Weights of a small CTC audio transcriber: log mel input, batches of 512.
Rows from block 12 of a small CTC audio transcriber, named by matrix and row number. Rows with one number belong to one channel. Each number is 200 + 20 x the weight over its row's rms, rounded and kept within 0 to 999. All counts start at 0. After the name is the row's rms in percent of the matrix's.
After each channel's rows are labels from the 100 clips, of 14848, where the channel reaches its highest value: "responds to" is what is common among them. Only what is clearly more common there than usual is listed. The data: short read English sentences (LibriTTS-R). In brackets: how many of the 100, against the usual share in percent.
# convs0: first width-5 conv (model.blocks.12.convs.0.weight, 208x208x5, each kernel summed), inputs 0-103
# convs1: second width-5 conv (model.blocks.12.convs.1.weight, 208x208x5, transposed, each kernel summed), outputs 0-103

convs0.39,096,213,221,195,200,209,227,175,187,193,191,236,211,215,180,235,178,270,184,205,230,185,210,212,180,194,174,182,182,181,192,205,181,220,192,163,179,179,219,160,190,190,236,235,203,200,177,199,181,218,190,214,181,208,194,206,249,221,201,234,198,226,180,194,161,189,190,215,211,188,203,200,205,180,191,257,239,204,227,191,177,188,201,213,213,183,209,197,205,205,199,209,252,185,167,206,188,170,207,209,188,227,202,180,203
convs1.39,103,190,170,164,158,192,186,188,193,173,193,193,175,159,195,216,240,222,205,181,202,202,231,194,192,204,193,183,189,203,222,176,236,179,178,174,222,176,201,222,200,212,183,196,220,188,193,229,202,203,210,217,220,215,216,219,196,235,233,197,182,224,207,184,223,216,168,160,214,221,178,212,205,176,197,203,180,223,227,226,208,221,200,184,201,229,197,185,191,183,182,193,209,196,179,189,152,245,184,184,200,190,208,189,192
responds to: the word "the" (95 vs 24.9)

convs0.188,092,193,180,228,173,214,195,140,212,211,226,193,184,190,179,190,194,162,205,194,185,233,210,237,214,207,184,196,213,192,193,146,208,188,205,171,167,201,217,189,210,178,198,222,200,178,202,249,198,224,197,190,206,181,188,238,223,252,177,211,188,187,180,194,165,184,187,217,189,215,198,191,195,221,227,197,191,233,231,191,190,227,179,233,187,181,197,203,186,212,186,165,226,205,197,203,170,174,191,169,221,187,196,194,200
convs1.188,098,203,197,223,200,177,154,190,204,214,223,193,189,192,172,197,183,184,247,191,209,194,233,177,204,198,205,201,203,192,194,167,199,207,158,168,207,224,173,172,233,199,140,197,217,217,196,229,184,185,205,190,209,171,208,227,209,176,186,194,222,179,221,166,206,220,194,205,213,204,175,172,206,206,205,243,196,244,214,190,158,227,213,222,201,201,165,168,187,177,173,198,160,201,217,219,215,198,192,202,198,197,196,193,183
responds to: the word "was" (29 vs 9.7)

convs0.206,088,187,175,194,162,157,184,157,208,177,192,209,181,183,226,194,210,194,207,196,179,190,189,195,190,200,207,204,202,199,197,174,225,201,193,214,193,192,180,185,186,198,185,173,191,213,175,204,191,182,221,187,194,195,199,203,214,201,216,197,218,249,178,195,186,181,184,215,215,186,197,204,210,195,203,204,216,190,217,185,192,190,226,203,180,214,218,210,181,196,178,197,202,191,201,204,202,195,205,204,193,164,168,190,178
convs1.206,075,214,192,201,167,184,220,237,215,188,167,227,168,190,194,220,222,237,211,221,167,184,196,207,214,190,154,183,214,229,201,228,191,145,206,198,162,213,212,201,170,202,176,186,200,156,177,187,213,188,216,197,176,193,207,218,202,184,212,164,182,193,231,169,223,186,185,171,187,197,228,197,173,198,231,186,181,217,214,170,224,225,170,199,188,185,194,189,215,177,211,207,177,224,207,208,183,212,222,179,198,190,171,203,211
responds to: the word "was" (29 vs 9.7)

convs0.7,108,177,201,218,209,190,210,214,164,215,174,166,194,194,211,160,195,203,194,206,206,196,208,186,193,190,214,221,220,215,193,217,161,209,195,196,190,208,215,250,193,202,240,195,207,224,209,207,198,189,204,240,204,181,209,204,201,203,200,214,223,184,185,179,204,209,199,185,187,167,208,173,170,192,205,184,205,196,190,174,230,229,196,198,177,197,185,188,176,200,239,187,191,210,189,213,192,177,197,210,213,172,200,220,212
convs1.7,102,199,139,217,206,185,181,192,203,223,207,188,195,189,182,227,230,230,222,212,212,183,195,178,195,198,230,209,187,202,222,218,179,172,176,186,196,187,179,173,204,174,169,181,219,226,179,228,193,198,193,171,210,187,181,210,202,171,229,199,214,209,166,203,195,201,211,187,198,189,169,160,206,193,189,215,178,170,200,199,165,214,215,222,220,200,206,181,203,191,183,240,177,250,213,193,197,211,194,207,197,182,177,181,220
responds to: the word "i" (42 vs 18.4); the word "believe" (37 vs 0.4); the word "before" (31 vs 0.5)

convs0.26,098,173,223,207,182,183,190,199,188,225,221,198,191,170,188,230,227,208,183,242,200,230,177,179,224,175,200,182,200,207,196,237,216,198,181,175,236,197,251,214,198,211,182,227,167,196,179,196,193,201,189,202,227,198,221,225,209,144,194,187,194,173,216,227,212,169,207,207,206,189,211,205,197,192,203,243,201,177,195,208,233,228,192,199,172,180,183,218,169,205,196,174,191,195,180,197,231,190,196,190,214,218,211,195,192
convs1.26,102,217,146,193,188,198,182,206,194,199,210,205,202,182,209,162,173,204,174,183,136,192,193,200,214,162,188,198,189,199,242,161,172,170,218,212,220,177,184,214,201,200,216,212,228,204,204,191,206,224,204,242,242,208,192,173,198,145,187,203,156,208,201,176,213,244,171,173,182,188,215,191,186,217,183,203,201,215,220,209,203,193,228,173,204,187,180,212,191,210,223,206,183,228,195,167,203,186,224,179,196,154,228,202,197
responds to: the word "all" (27 vs 3.4)

convs0.186,099,202,174,204,226,238,195,203,165,213,168,156,233,176,211,238,173,233,164,203,182,199,173,218,188,205,205,204,210,184,190,163,199,193,193,201,189,200,191,203,191,206,183,205,195,222,186,209,232,198,226,208,167,227,183,256,188,168,204,196,175,204,186,202,198,211,191,203,206,211,189,182,156,182,179,203,185,226,185,205,178,222,221,199,181,223,205,232,190,203,207,209,246,227,197,214,198,225,192,209,170,200,198,200,192
convs1.186,096,219,222,181,190,207,221,205,171,198,180,189,151,206,230,210,232,182,211,191,208,169,202,199,175,189,177,195,249,216,195,205,229,209,182,240,162,202,193,188,215,224,167,208,214,197,215,198,189,211,197,186,191,214,223,202,199,170,227,222,213,220,167,222,236,212,184,252,194,210,183,204,205,247,178,160,202,238,177,240,179,189,191,214,216,232,191,187,198,203,217,210,184,175,185,190,185,213,218,225,220,214,208,188,232
responds to: the word "all" (26 vs 3.4)

convs0.170,115,183,206,197,186,198,181,203,219,231,178,187,198,201,209,177,176,178,230,172,197,168,252,183,191,195,181,169,193,226,175,184,226,197,210,207,204,205,190,193,238,206,218,235,190,224,187,202,174,170,192,209,172,220,149,191,184,196,208,173,194,170,225,225,225,207,212,175,174,193,212,211,174,155,170,249,205,185,253,197,218,206,192,172,194,196,180,192,178,201,176,187,172,201,166,177,221,178,220,187,200,161,167,223,182
convs1.170,113,183,203,235,236,222,182,193,186,215,188,166,200,207,192,201,192,199,225,204,213,196,206,197,198,221,213,182,189,181,205,156,170,204,212,160,222,197,191,197,185,131,221,207,187,231,219,208,275,215,186,214,162,202,230,207,208,184,210,185,224,216,197,204,198,173,198,189,210,195,179,220,179,218,211,182,207,222,191,236,198,173,176,193,209,205,217,236,220,195,233,180,184,236,201,174,213,167,182,177,241,209,187,214,191
responds to: text has "help" (34 vs 0.4)

convs0.174,105,192,238,207,200,186,226,198,207,209,198,183,184,190,209,170,193,229,205,216,191,192,191,218,199,208,172,195,174,191,150,180,180,197,190,204,205,239,223,200,206,173,206,200,201,210,211,210,192,214,204,204,183,200,199,167,238,189,203,177,242,169,200,229,211,195,173,188,208,163,216,203,187,181,218,203,207,156,235,181,193,177,194,202,183,196,182,158,213,202,179,200,208,212,185,186,209,235,159,211,174,229,198,192,189
convs1.174,095,222,192,199,179,184,183,219,222,223,201,188,213,200,193,219,204,209,249,246,183,162,161,213,219,176,211,198,230,205,203,175,188,223,185,176,181,198,185,217,234,170,192,179,205,221,192,176,204,234,195,171,211,214,186,175,217,206,171,184,181,243,199,229,207,219,230,216,187,210,185,185,184,206,210,225,209,198,206,187,240,224,209,209,181,190,144,207,177,220,211,217,206,224,186,190,191,178,220,194,218,236,201,191,207
responds to: the word "i" (49 vs 18.4); the word "thought" (30 vs 0.8)

convs0.165,095,197,217,215,203,219,199,185,196,179,199,204,197,193,200,186,202,184,235,183,185,232,201,239,161,170,204,177,166,186,173,208,201,212,189,183,181,206,208,214,162,212,210,229,209,218,195,231,200,197,197,185,190,211,199,186,236,196,177,205,220,236,195,178,234,186,173,218,220,155,208,181,175,207,163,188,198,203,182,194,232,177,197,171,218,183,187,237,197,192,222,194,187,201,169,202,232,190,180,172,197,176,201,199,196
convs1.165,098,198,220,209,191,214,244,192,185,216,211,229,198,146,179,189,182,166,177,184,213,205,208,202,209,194,183,218,185,178,193,193,185,202,183,183,191,214,179,211,213,171,193,167,205,214,200,176,220,166,212,209,196,207,213,199,241,167,250,204,221,154,200,174,155,192,210,248,189,211,224,223,232,174,188,200,216,186,210,219,232,236,201,200,208,222,175,199,220,210,211,220,201,189,215,198,215,201,188,182,199,193,219,226,188
responds to: the word "you" (34 vs 15); the word "will" (33 vs 2.9); the word "be" (33 vs 4.4)

convs0.112,079,222,204,190,188,222,184,195,173,171,219,228,178,189,198,184,217,182,175,222,189,187,186,250,201,224,186,231,175,205,194,198,185,202,169,207,187,208,195,213,186,235,205,178,225,167,180,194,220,205,188,218,208,150,211,191,185,199,193,169,190,210,208,213,183,224,190,185,203,210,226,197,192,186,211,225,187,182,195,203,160,190,223,201,192,179,180,169,204,193,223,220,206,209,211,227,206,172,190,210,203,222,204,205,192
convs1.112,090,186,221,191,185,201,217,160,184,211,172,186,215,171,152,218,197,166,220,221,182,189,229,209,240,207,192,182,226,187,163,179,184,220,230,231,132,214,163,141,207,204,161,199,205,187,219,194,203,188,229,214,174,189,220,183,182,208,201,193,207,205,190,208,223,192,193,208,205,149,179,193,243,206,219,201,201,213,208,174,207,192,184,214,205,206,199,172,210,197,198,213,200,147,214,197,218,194,190,187,189,208,174,216,199
responds to: the word "you" (34 vs 15)

convs0.150,101,198,184,207,199,216,186,200,176,187,198,198,207,229,200,214,165,210,219,186,182,182,197,207,184,186,215,187,214,178,185,195,200,189,204,182,174,203,203,189,205,191,193,190,189,158,194,203,200,166,202,231,215,234,197,188,222,212,199,185,190,239,184,222,217,189,196,203,177,202,193,193,196,169,169,209,198,201,199,166,195,224,204,182,174,242,198,186,192,191,253,204,199,217,160,183,168,209,159,179,192,185,212,214,200
convs1.150,098,199,200,226,190,205,193,197,219,176,221,192,188,203,218,189,196,216,207,192,169,162,209,191,187,206,170,188,207,229,198,201,189,154,164,196,216,196,186,209,216,218,217,198,190,161,214,213,179,219,225,187,185,215,205,199,194,203,199,176,202,219,196,210,212,203,202,174,193,209,206,221,174,178,149,167,217,222,208,201,185,211,186,184,204,204,185,176,206,229,183,193,192,210,223,182,203,195,158,195,180,188,187,215,153
responds to: the word "you" (47 vs 15); the word "what" (36 vs 5); the word "do" (29 vs 4.1)

convs0.44,104,179,176,229,185,192,206,196,205,173,161,199,198,218,209,160,174,211,224,217,208,215,208,190,188,230,182,202,174,183,209,203,186,213,168,207,185,172,209,207,194,189,201,203,171,219,212,174,185,168,190,201,211,199,187,169,156,181,180,224,207,218,165,209,216,211,195,214,223,206,208,189,242,212,204,188,177,232,213,202,217,266,170,163,210,228,221,224,193,198,222,178,192,189,190,199,188,181,197,229,196,204,187,178,208
convs1.44,098,214,227,196,195,204,180,204,170,182,198,220,181,197,150,217,220,174,180,177,202,241,200,177,216,167,214,216,211,182,170,167,192,225,194,209,211,176,224,200,201,221,214,199,203,258,196,229,204,224,189,145,209,221,214,204,197,212,201,232,236,181,212,195,165,221,183,213,187,196,192,198,189,180,198,173,204,211,173,182,203,214,207,191,199,204,171,203,160,191,208,186,227,214,167,201,183,181,196,169,229,178,177,219,178
responds to: the word "and" (26 vs 10.4)

convs0.132,093,199,195,215,209,153,198,212,195,217,195,164,206,188,191,144,204,201,211,166,202,192,165,220,188,194,175,215,180,232,182,208,205,202,218,202,219,245,172,209,205,221,234,239,235,204,200,193,196,211,241,217,186,213,196,218,235,208,258,213,198,201,189,202,219,228,213,191,227,193,181,173,214,202,192,186,204,196,211,221,167,206,164,216,198,203,181,206,212,216,201,196,245,182,216,203,224,205,186,173,237,181,206,202,196
convs1.132,095,196,192,210,200,193,184,199,185,201,195,181,201,242,217,208,164,205,189,197,199,194,202,179,209,212,204,202,236,200,207,166,182,180,172,227,196,228,204,189,198,240,229,206,194,212,182,199,184,200,236,217,210,185,212,259,233,184,202,156,176,228,209,183,214,182,205,181,193,200,211,246,179,175,185,176,181,207,198,211,172,232,182,174,214,249,190,209,185,213,207,204,204,204,167,199,165,207,197,171,246,222,195,214,195
responds to: the word "you" (38 vs 15); the word "have" (31 vs 4.4)

convs0.163,094,208,181,240,209,233,205,211,162,154,186,180,233,195,217,235,223,207,168,189,196,190,212,209,177,178,227,203,207,226,203,194,203,210,204,177,204,208,174,201,210,204,167,209,208,158,169,205,157,167,212,185,175,224,212,206,200,193,191,193,139,211,192,190,164,206,187,171,190,202,184,179,243,208,227,168,171,181,202,163,220,212,227,154,215,218,216,184,181,214,231,186,195,191,210,212,231,207,192,229,200,157,175,186,192
convs1.163,092,179,191,185,227,190,213,202,189,204,205,185,216,165,203,228,187,216,211,189,212,215,204,246,193,212,185,165,163,183,163,219,181,208,222,213,178,190,227,193,166,154,189,205,168,191,241,179,209,212,176,183,185,194,203,228,193,231,232,215,225,169,207,168,214,196,207,161,208,197,193,175,173,204,207,214,180,219,188,184,192,210,189,173,209,203,217,215,225,207,246,198,172,207,191,217,190,190,161,217,195,188,202,219,174
responds to: the word "mr" (56 vs 1.3)

convs0.41,095,180,171,194,199,183,147,224,183,147,209,207,219,194,212,137,238,191,185,201,171,244,196,189,187,221,207,188,213,212,209,197,205,206,179,176,192,192,177,174,216,206,199,199,220,170,174,201,182,220,207,236,178,182,228,215,217,192,187,176,207,198,205,182,203,184,219,189,166,205,186,201,198,213,189,212,175,222,178,188,195,208,216,214,185,212,204,221,192,216,197,201,200,197,175,177,218,203,188,202,208,196,196,212,218
convs1.41,088,200,228,216,202,239,211,205,233,213,235,211,173,223,204,193,186,218,219,186,217,189,178,260,205,218,175,197,209,237,205,222,211,221,199,214,216,180,202,224,182,204,177,208,170,233,209,258,202,205,181,208,181,178,214,239,194,189,161,211,197,175,213,202,234,196,153,213,245,190,187,197,229,214,207,196,213,186,238,183,188,207,185,183,205,194,209,195,155,224,215,195,182,218,180,194,165,217,147,224,212,202,198,213,203
responds to: the word "you" (34 vs 15)

convs0.91,101,190,179,200,200,168,180,214,197,176,188,205,190,202,181,203,173,205,174,208,180,211,161,181,211,212,192,188,268,191,188,224,185,189,192,175,194,205,202,173,229,173,189,230,211,198,210,195,192,211,173,201,188,155,196,212,172,212,225,227,203,209,213,184,217,226,175,184,203,178,205,214,232,188,195,216,206,191,187,182,190,214,206,231,215,190,210,218,197,196,230,219,234,243,192,195,174,219,173,212,173,188,188,211,210
convs1.91,106,214,249,204,208,190,212,202,200,188,215,172,223,210,178,220,203,215,211,194,219,214,210,206,187,188,216,188,183,203,196,187,157,206,201,220,193,242,184,216,172,189,189,187,175,191,193,164,229,190,246,210,205,214,196,209,185,179,198,240,190,196,204,200,178,160,170,169,203,184,165,191,210,179,205,197,193,189,201,180,192,191,190,201,230,204,170,217,239,213,198,191,237,164,182,187,225,215,184,182,193,170,212,194,193
responds to: the word "said" (47 vs 6.4)

convs0.13,105,199,191,203,202,181,212,188,180,186,201,175,212,189,173,191,216,186,183,239,182,209,167,198,198,200,191,219,213,196,181,152,196,192,191,189,150,184,198,185,225,186,170,178,221,221,175,198,228,217,227,205,187,204,188,176,184,184,190,197,192,213,190,209,213,206,203,200,158,193,179,209,188,186,178,186,197,239,186,163,217,220,217,174,203,206,211,193,204,202,219,223,214,216,166,189,178,222,157,210,159,205,224,189,181
convs1.13,100,203,205,185,204,170,189,172,217,214,171,207,194,176,215,202,189,204,204,183,228,190,198,193,196,208,194,202,238,202,203,200,180,200,204,192,180,158,211,205,135,193,192,209,206,205,227,218,206,203,194,203,227,189,163,216,152,209,229,153,183,169,201,190,216,232,201,201,226,203,215,221,209,184,215,200,189,207,232,203,178,198,213,177,199,146,218,172,212,207,197,177,211,202,196,183,197,241,184,220,177,196,213,166,206
responds to: the word "mr" (59 vs 1.3)

convs0.184,096,171,200,192,217,174,188,199,170,195,223,196,190,202,219,192,214,174,199,208,203,191,200,259,184,224,200,208,198,198,190,226,210,197,175,218,189,228,201,223,204,205,205,191,178,197,191,208,202,197,200,223,193,229,198,185,186,225,215,194,215,189,187,215,198,165,187,182,170,198,177,227,226,185,176,216,185,176,209,199,164,209,199,216,172,189,197,211,197,174,169,183,181,215,193,231,211,163,188,213,200,188,234,170,201
convs1.184,096,219,207,174,167,191,188,192,205,203,193,211,211,197,194,171,194,214,229,199,219,192,203,211,202,182,236,201,208,192,199,154,207,181,210,198,223,190,169,169,199,227,221,225,210,189,217,213,209,191,232,215,195,219,179,208,204,173,214,162,198,204,228,172,195,222,195,205,204,171,207,216,208,201,231,173,212,230,213,191,169,241,236,202,196,227,177,176,200,195,233,173,189,204,207,187,201,250,186,219,203,213,171,182,208
responds to: the word "you" (46 vs 15); the word "me" (32 vs 4.9); the word "tell" (29 vs 1.3)

convs0.106,100,197,241,177,197,166,212,217,199,174,186,181,182,149,193,186,222,188,216,219,166,187,229,175,197,192,177,202,202,184,188,195,218,186,140,191,208,175,160,208,180,192,203,198,201,157,225,222,216,225,187,175,209,202,199,196,202,247,197,199,233,197,211,211,209,236,205,207,229,183,224,198,179,168,182,165,223,185,179,188,233,197,195,219,191,199,219,182,208,196,206,175,177,217,187,188,251,215,243,221,186,210,185,174,189
convs1.106,094,199,211,201,210,176,179,178,201,209,203,183,220,164,206,212,184,202,217,181,233,183,227,170,201,188,183,185,204,194,195,176,183,236,213,186,210,211,212,184,152,203,179,200,233,199,227,211,160,190,176,223,186,217,202,175,194,226,138,181,199,214,204,193,234,238,185,212,212,233,161,199,179,204,203,182,199,210,191,211,197,217,211,195,209,188,162,159,190,236,215,145,196,222,189,212,196,214,197,196,160,186,181,231,185
responds to: the word "was" (36 vs 9.7)

convs0.152,106,180,185,200,193,191,232,208,183,199,174,175,189,223,221,223,248,168,188,193,196,205,177,208,161,178,194,201,203,203,212,195,232,178,194,175,213,174,264,186,210,178,188,217,219,202,202,188,169,164,192,218,184,161,183,163,202,171,195,173,195,196,204,179,189,178,190,183,226,213,193,183,178,176,182,192,179,183,222,202,186,216,223,225,189,216,214,182,220,192,201,240,203,206,148,196,193,225,211,256,221,209,209,180,241
convs1.152,102,179,220,210,227,173,199,197,184,203,180,182,231,206,191,192,215,161,195,195,222,213,203,192,230,185,189,194,186,179,214,232,169,207,197,152,165,216,230,241,213,237,147,221,272,194,186,179,186,227,192,227,197,205,185,220,179,178,196,205,226,214,213,205,178,215,224,175,205,217,189,202,208,209,188,187,230,212,209,197,237,195,207,173,186,165,196,242,194,191,186,216,179,191,199,201,191,182,191,193,179,200,211,210,201
responds to: the word "this" (63 vs 3.7); the word "is" (40 vs 8.1)

convs0.85,101,198,212,177,172,218,217,168,193,177,192,211,207,208,212,224,194,185,249,206,207,185,216,226,198,210,196,160,187,192,187,197,188,156,198,179,186,205,244,206,178,235,217,230,198,198,256,211,219,215,220,185,147,187,175,181,191,224,162,226,231,199,189,194,166,161,180,154,211,196,187,199,210,203,207,183,219,219,268,178,214,221,218,180,156,221,198,198,150,184,203,234,221,215,171,165,197,176,196,195,209,178,239,205,203
convs1.85,101,235,161,182,219,177,154,205,179,203,194,197,192,186,211,191,197,192,202,193,233,204,190,177,212,207,198,196,212,210,239,170,194,201,224,209,220,176,230,203,215,188,205,204,212,211,232,180,190,210,262,208,214,209,209,196,205,235,183,195,181,208,199,167,218,230,194,181,227,205,212,204,208,189,214,218,189,230,202,194,179,199,184,193,238,200,200,192,201,190,160,187,190,231,185,243,214,207,190,186,231,182,181,193,223
responds to: the word "the" (52 vs 24.9); text has "room" (30 vs 0.4)

convs0.36,101,223,200,201,181,184,211,190,196,211,220,188,162,204,210,160,180,230,222,194,217,216,170,234,215,217,185,205,186,181,220,232,199,178,181,214,185,211,220,193,200,201,217,201,160,220,182,184,145,214,157,156,209,198,219,234,199,215,205,217,177,209,192,198,179,152,195,207,238,184,209,198,225,177,189,227,209,184,218,196,201,200,252,209,196,215,164,202,231,233,237,201,198,197,221,192,188,182,200,211,178,182,188,186,218
convs1.36,097,197,192,209,193,214,238,208,205,177,190,192,164,201,240,226,161,217,167,223,206,183,230,176,214,204,189,196,247,217,158,179,222,173,200,189,211,203,214,211,221,188,226,169,200,222,203,199,210,181,198,164,214,201,186,159,235,191,192,212,173,211,205,223,200,234,217,174,208,202,190,182,195,243,185,223,205,197,189,204,189,192,183,218,162,204,168,187,192,183,176,204,208,174,179,173,215,207,242,200,202,230,187,213,189
responds to: the word "was" (46 vs 9.7); the word "it" (31 vs 12.3)

convs0.62,101,191,189,171,181,181,160,227,199,235,213,185,190,196,195,172,224,194,188,194,198,198,181,202,183,204,191,187,177,201,226,240,209,212,188,178,210,220,222,164,186,223,197,185,199,176,235,226,181,173,172,178,146,158,192,205,227,192,191,189,199,207,151,213,205,218,208,191,200,195,188,194,201,190,176,193,222,248,240,184,191,182,169,184,209,223,167,205,205,186,205,191,208,185,191,162,189,179,154,156,192,209,206,221,196
convs1.62,104,222,212,181,195,200,234,209,203,189,183,197,159,185,180,239,241,180,191,212,172,186,200,206,204,199,179,221,243,191,220,241,201,227,175,192,200,213,187,207,195,208,215,205,184,183,200,223,207,259,209,229,242,231,216,198,221,208,212,229,188,205,203,188,158,236,173,190,182,193,174,162,215,220,226,193,209,211,217,166,201,182,206,205,189,157,181,172,214,203,219,193,193,196,198,197,163,182,209,191,192,192,205,202,232
responds to: the word "thought" (29 vs 0.8)

convs0.196,093,173,170,156,165,178,184,183,239,174,184,195,218,189,176,203,185,185,195,183,197,177,210,185,198,173,197,200,231,207,207,175,157,206,222,199,185,186,173,201,187,167,224,237,187,197,171,220,186,207,206,215,198,225,197,207,164,185,188,174,212,181,192,213,210,197,195,180,246,209,169,207,182,189,182,193,205,178,193,175,182,200,178,232,177,181,186,237,184,208,175,194,221,205,181,211,199,189,209,187,188,211,184,223,194
convs1.196,101,210,184,196,208,202,193,174,222,197,175,187,174,187,167,214,203,198,212,198,178,190,194,181,217,159,182,196,223,214,191,189,173,191,161,205,165,200,178,207,199,196,178,188,191,177,220,212,241,189,226,200,225,216,180,201,216,208,213,159,210,227,254,170,174,211,203,193,198,228,245,233,199,193,206,216,185,227,197,182,192,192,207,161,197,167,218,224,191,199,219,198,208,203,173,191,186,220,206,209,204,189,186,221,184
responds to: the word "said" (81 vs 6.4)

convs0.205,098,183,174,231,210,227,229,194,180,236,194,196,210,229,215,214,174,173,200,199,220,161,219,211,182,189,211,211,218,198,222,188,185,197,213,187,207,183,192,183,173,171,223,172,205,190,175,207,155,233,177,190,170,208,201,210,178,230,199,223,219,187,195,194,174,199,185,201,192,219,203,196,171,216,199,231,179,187,182,193,185,165,208,205,180,199,167,183,161,214,223,216,196,216,195,173,181,217,223,149,197,199,197,202,204
convs1.205,094,229,181,190,176,234,229,193,211,190,159,212,204,199,187,203,196,194,158,195,194,223,194,210,155,203,211,205,192,215,190,207,201,211,211,174,186,178,192,225,226,220,221,195,195,188,243,187,224,227,224,211,217,161,184,195,201,236,203,219,216,184,207,200,181,188,205,181,206,188,163,186,210,205,200,180,208,167,179,205,181,231,166,208,203,182,220,188,218,201,195,206,194,188,211,239,193,201,199,211,240,193,216,207,202
responds to: the word "was" (38 vs 9.7)

convs0.73,105,168,151,184,223,184,216,206,210,174,204,201,186,227,195,174,210,202,215,213,198,188,213,250,188,199,187,210,233,191,154,214,186,168,184,180,221,256,181,194,177,219,181,186,217,188,177,214,205,239,193,178,188,198,206,190,179,181,204,210,191,194,173,193,213,173,195,203,195,186,182,207,125,208,168,167,188,185,178,152,209,164,201,198,198,195,214,203,227,178,213,198,225,221,173,209,200,219,196,215,199,192,250,167,192
convs1.73,101,188,222,199,197,217,192,187,176,179,195,243,186,202,213,198,220,174,210,179,190,177,226,192,163,186,197,216,205,215,246,215,191,202,182,196,210,196,189,238,195,184,230,203,211,178,217,210,200,181,228,222,231,183,222,204,192,195,213,172,239,196,183,166,194,214,170,222,188,227,209,232,196,209,230,201,203,185,204,243,181,220,188,187,170,211,206,200,208,220,211,183,211,200,189,230,154,226,225,177,209,197,181,183,181
responds to: the word "you" (42 vs 15); the word "what" (36 vs 5); the word "do" (27 vs 4.1)

convs0.50,113,206,202,170,171,213,200,206,180,202,184,203,180,189,185,178,179,193,234,168,177,159,197,205,178,186,203,228,209,199,192,183,177,177,210,197,182,269,198,206,213,196,219,189,180,207,204,177,206,200,201,174,161,206,186,222,183,213,169,166,202,212,213,231,187,219,207,198,189,203,205,210,210,170,198,198,191,191,194,233,190,185,185,191,211,205,208,229,204,228,161,221,212,162,207,224,203,213,209,199,169,165,221,193,214
convs1.50,112,218,220,217,195,223,201,197,190,165,206,202,273,218,204,201,175,186,170,182,189,186,202,200,197,213,184,213,173,234,181,195,199,203,173,246,200,207,196,199,170,218,138,198,187,214,197,226,251,215,205,203,165,215,236,172,174,207,183,198,222,193,158,196,167,179,213,223,234,211,210,154,185,199,191,187,196,216,183,183,196,171,201,237,247,185,189,159,195,179,184,192,172,206,203,215,184,176,184,189,184,209,212,214,194
responds to: text has "always" (36 vs 0.4)

convs0.166,108,201,200,172,183,197,215,207,176,159,185,202,211,233,192,198,216,198,194,193,193,209,184,242,209,194,153,233,175,195,204,228,211,196,203,190,207,211,180,190,205,195,196,240,234,247,189,236,172,223,161,184,172,183,186,220,206,199,218,183,214,214,173,197,206,220,172,180,172,203,191,192,178,214,213,187,184,209,184,217,209,229,239,186,200,192,183,150,210,238,171,179,213,197,200,188,178,180,191,213,201,188,195,190,188
convs1.166,101,241,229,215,224,222,203,195,207,171,206,245,173,219,174,208,179,192,170,198,204,181,196,205,206,242,170,199,185,195,218,200,208,208,200,150,194,198,184,231,231,211,220,186,203,230,212,174,246,209,203,200,210,212,175,154,207,193,197,215,201,259,189,209,201,208,203,204,200,195,201,205,194,207,193,198,200,214,206,184,222,177,206,176,199,201,185,192,210,207,209,195,236,204,187,174,225,237,183,195,222,177,199,223,208
responds to: text has "hundred" (38 vs 0.3); the word "and" (27 vs 10.4)

convs0.192,102,191,219,226,193,206,216,188,196,220,208,216,200,200,182,205,160,235,191,206,182,188,220,176,192,190,186,159,215,200,233,206,229,183,205,177,174,207,215,207,191,173,176,182,232,189,200,250,207,210,211,196,203,218,199,210,188,218,211,189,194,199,195,171,217,166,188,188,191,167,171,184,187,205,197,203,200,180,195,192,175,154,208,186,194,169,208,198,207,211,182,186,237,205,189,217,179,180,220,189,189,176,203,190,240
convs1.192,107,168,223,216,168,186,226,206,219,188,219,167,178,203,200,175,200,170,221,224,238,185,189,193,223,223,164,173,181,217,200,204,196,177,225,182,174,205,208,215,165,214,202,210,204,153,215,204,199,174,159,218,184,180,203,223,217,188,234,192,215,240,185,159,183,205,205,176,203,199,174,209,235,205,199,206,209,199,188,239,174,220,202,202,181,194,213,179,183,197,210,170,204,208,188,189,186,203,215,227,198,216,189,178,212
responds to: the word "the" (64 vs 24.9); the word "of" (48 vs 9.6)

convs0.81,101,177,185,199,221,185,181,213,184,191,175,159,218,211,194,179,206,219,223,166,197,204,181,215,186,181,229,176,234,204,189,197,153,210,187,184,207,182,204,202,224,229,178,234,214,209,218,202,216,208,180,196,225,232,223,226,200,219,159,228,201,225,182,223,241,214,177,181,176,183,182,199,175,156,174,170,218,201,229,192,209,190,174,193,179,197,218,206,203,200,231,200,166,222,202,167,210,204,176,177,170,202,224,194,185
convs1.81,100,165,225,197,217,223,163,217,210,173,180,181,179,213,196,190,190,222,236,225,189,232,185,232,199,183,184,214,189,226,195,198,189,219,178,195,163,162,180,221,193,191,201,182,207,206,173,178,207,217,220,170,202,181,186,171,234,173,221,200,200,193,242,169,205,159,170,219,223,192,192,182,185,200,194,184,183,175,188,197,183,233,194,179,207,198,218,230,211,184,223,198,207,221,215,177,185,170,174,179,229,195,196,236,201
responds to: the word "i" (48 vs 18.4); the word "can" (25 vs 1.7)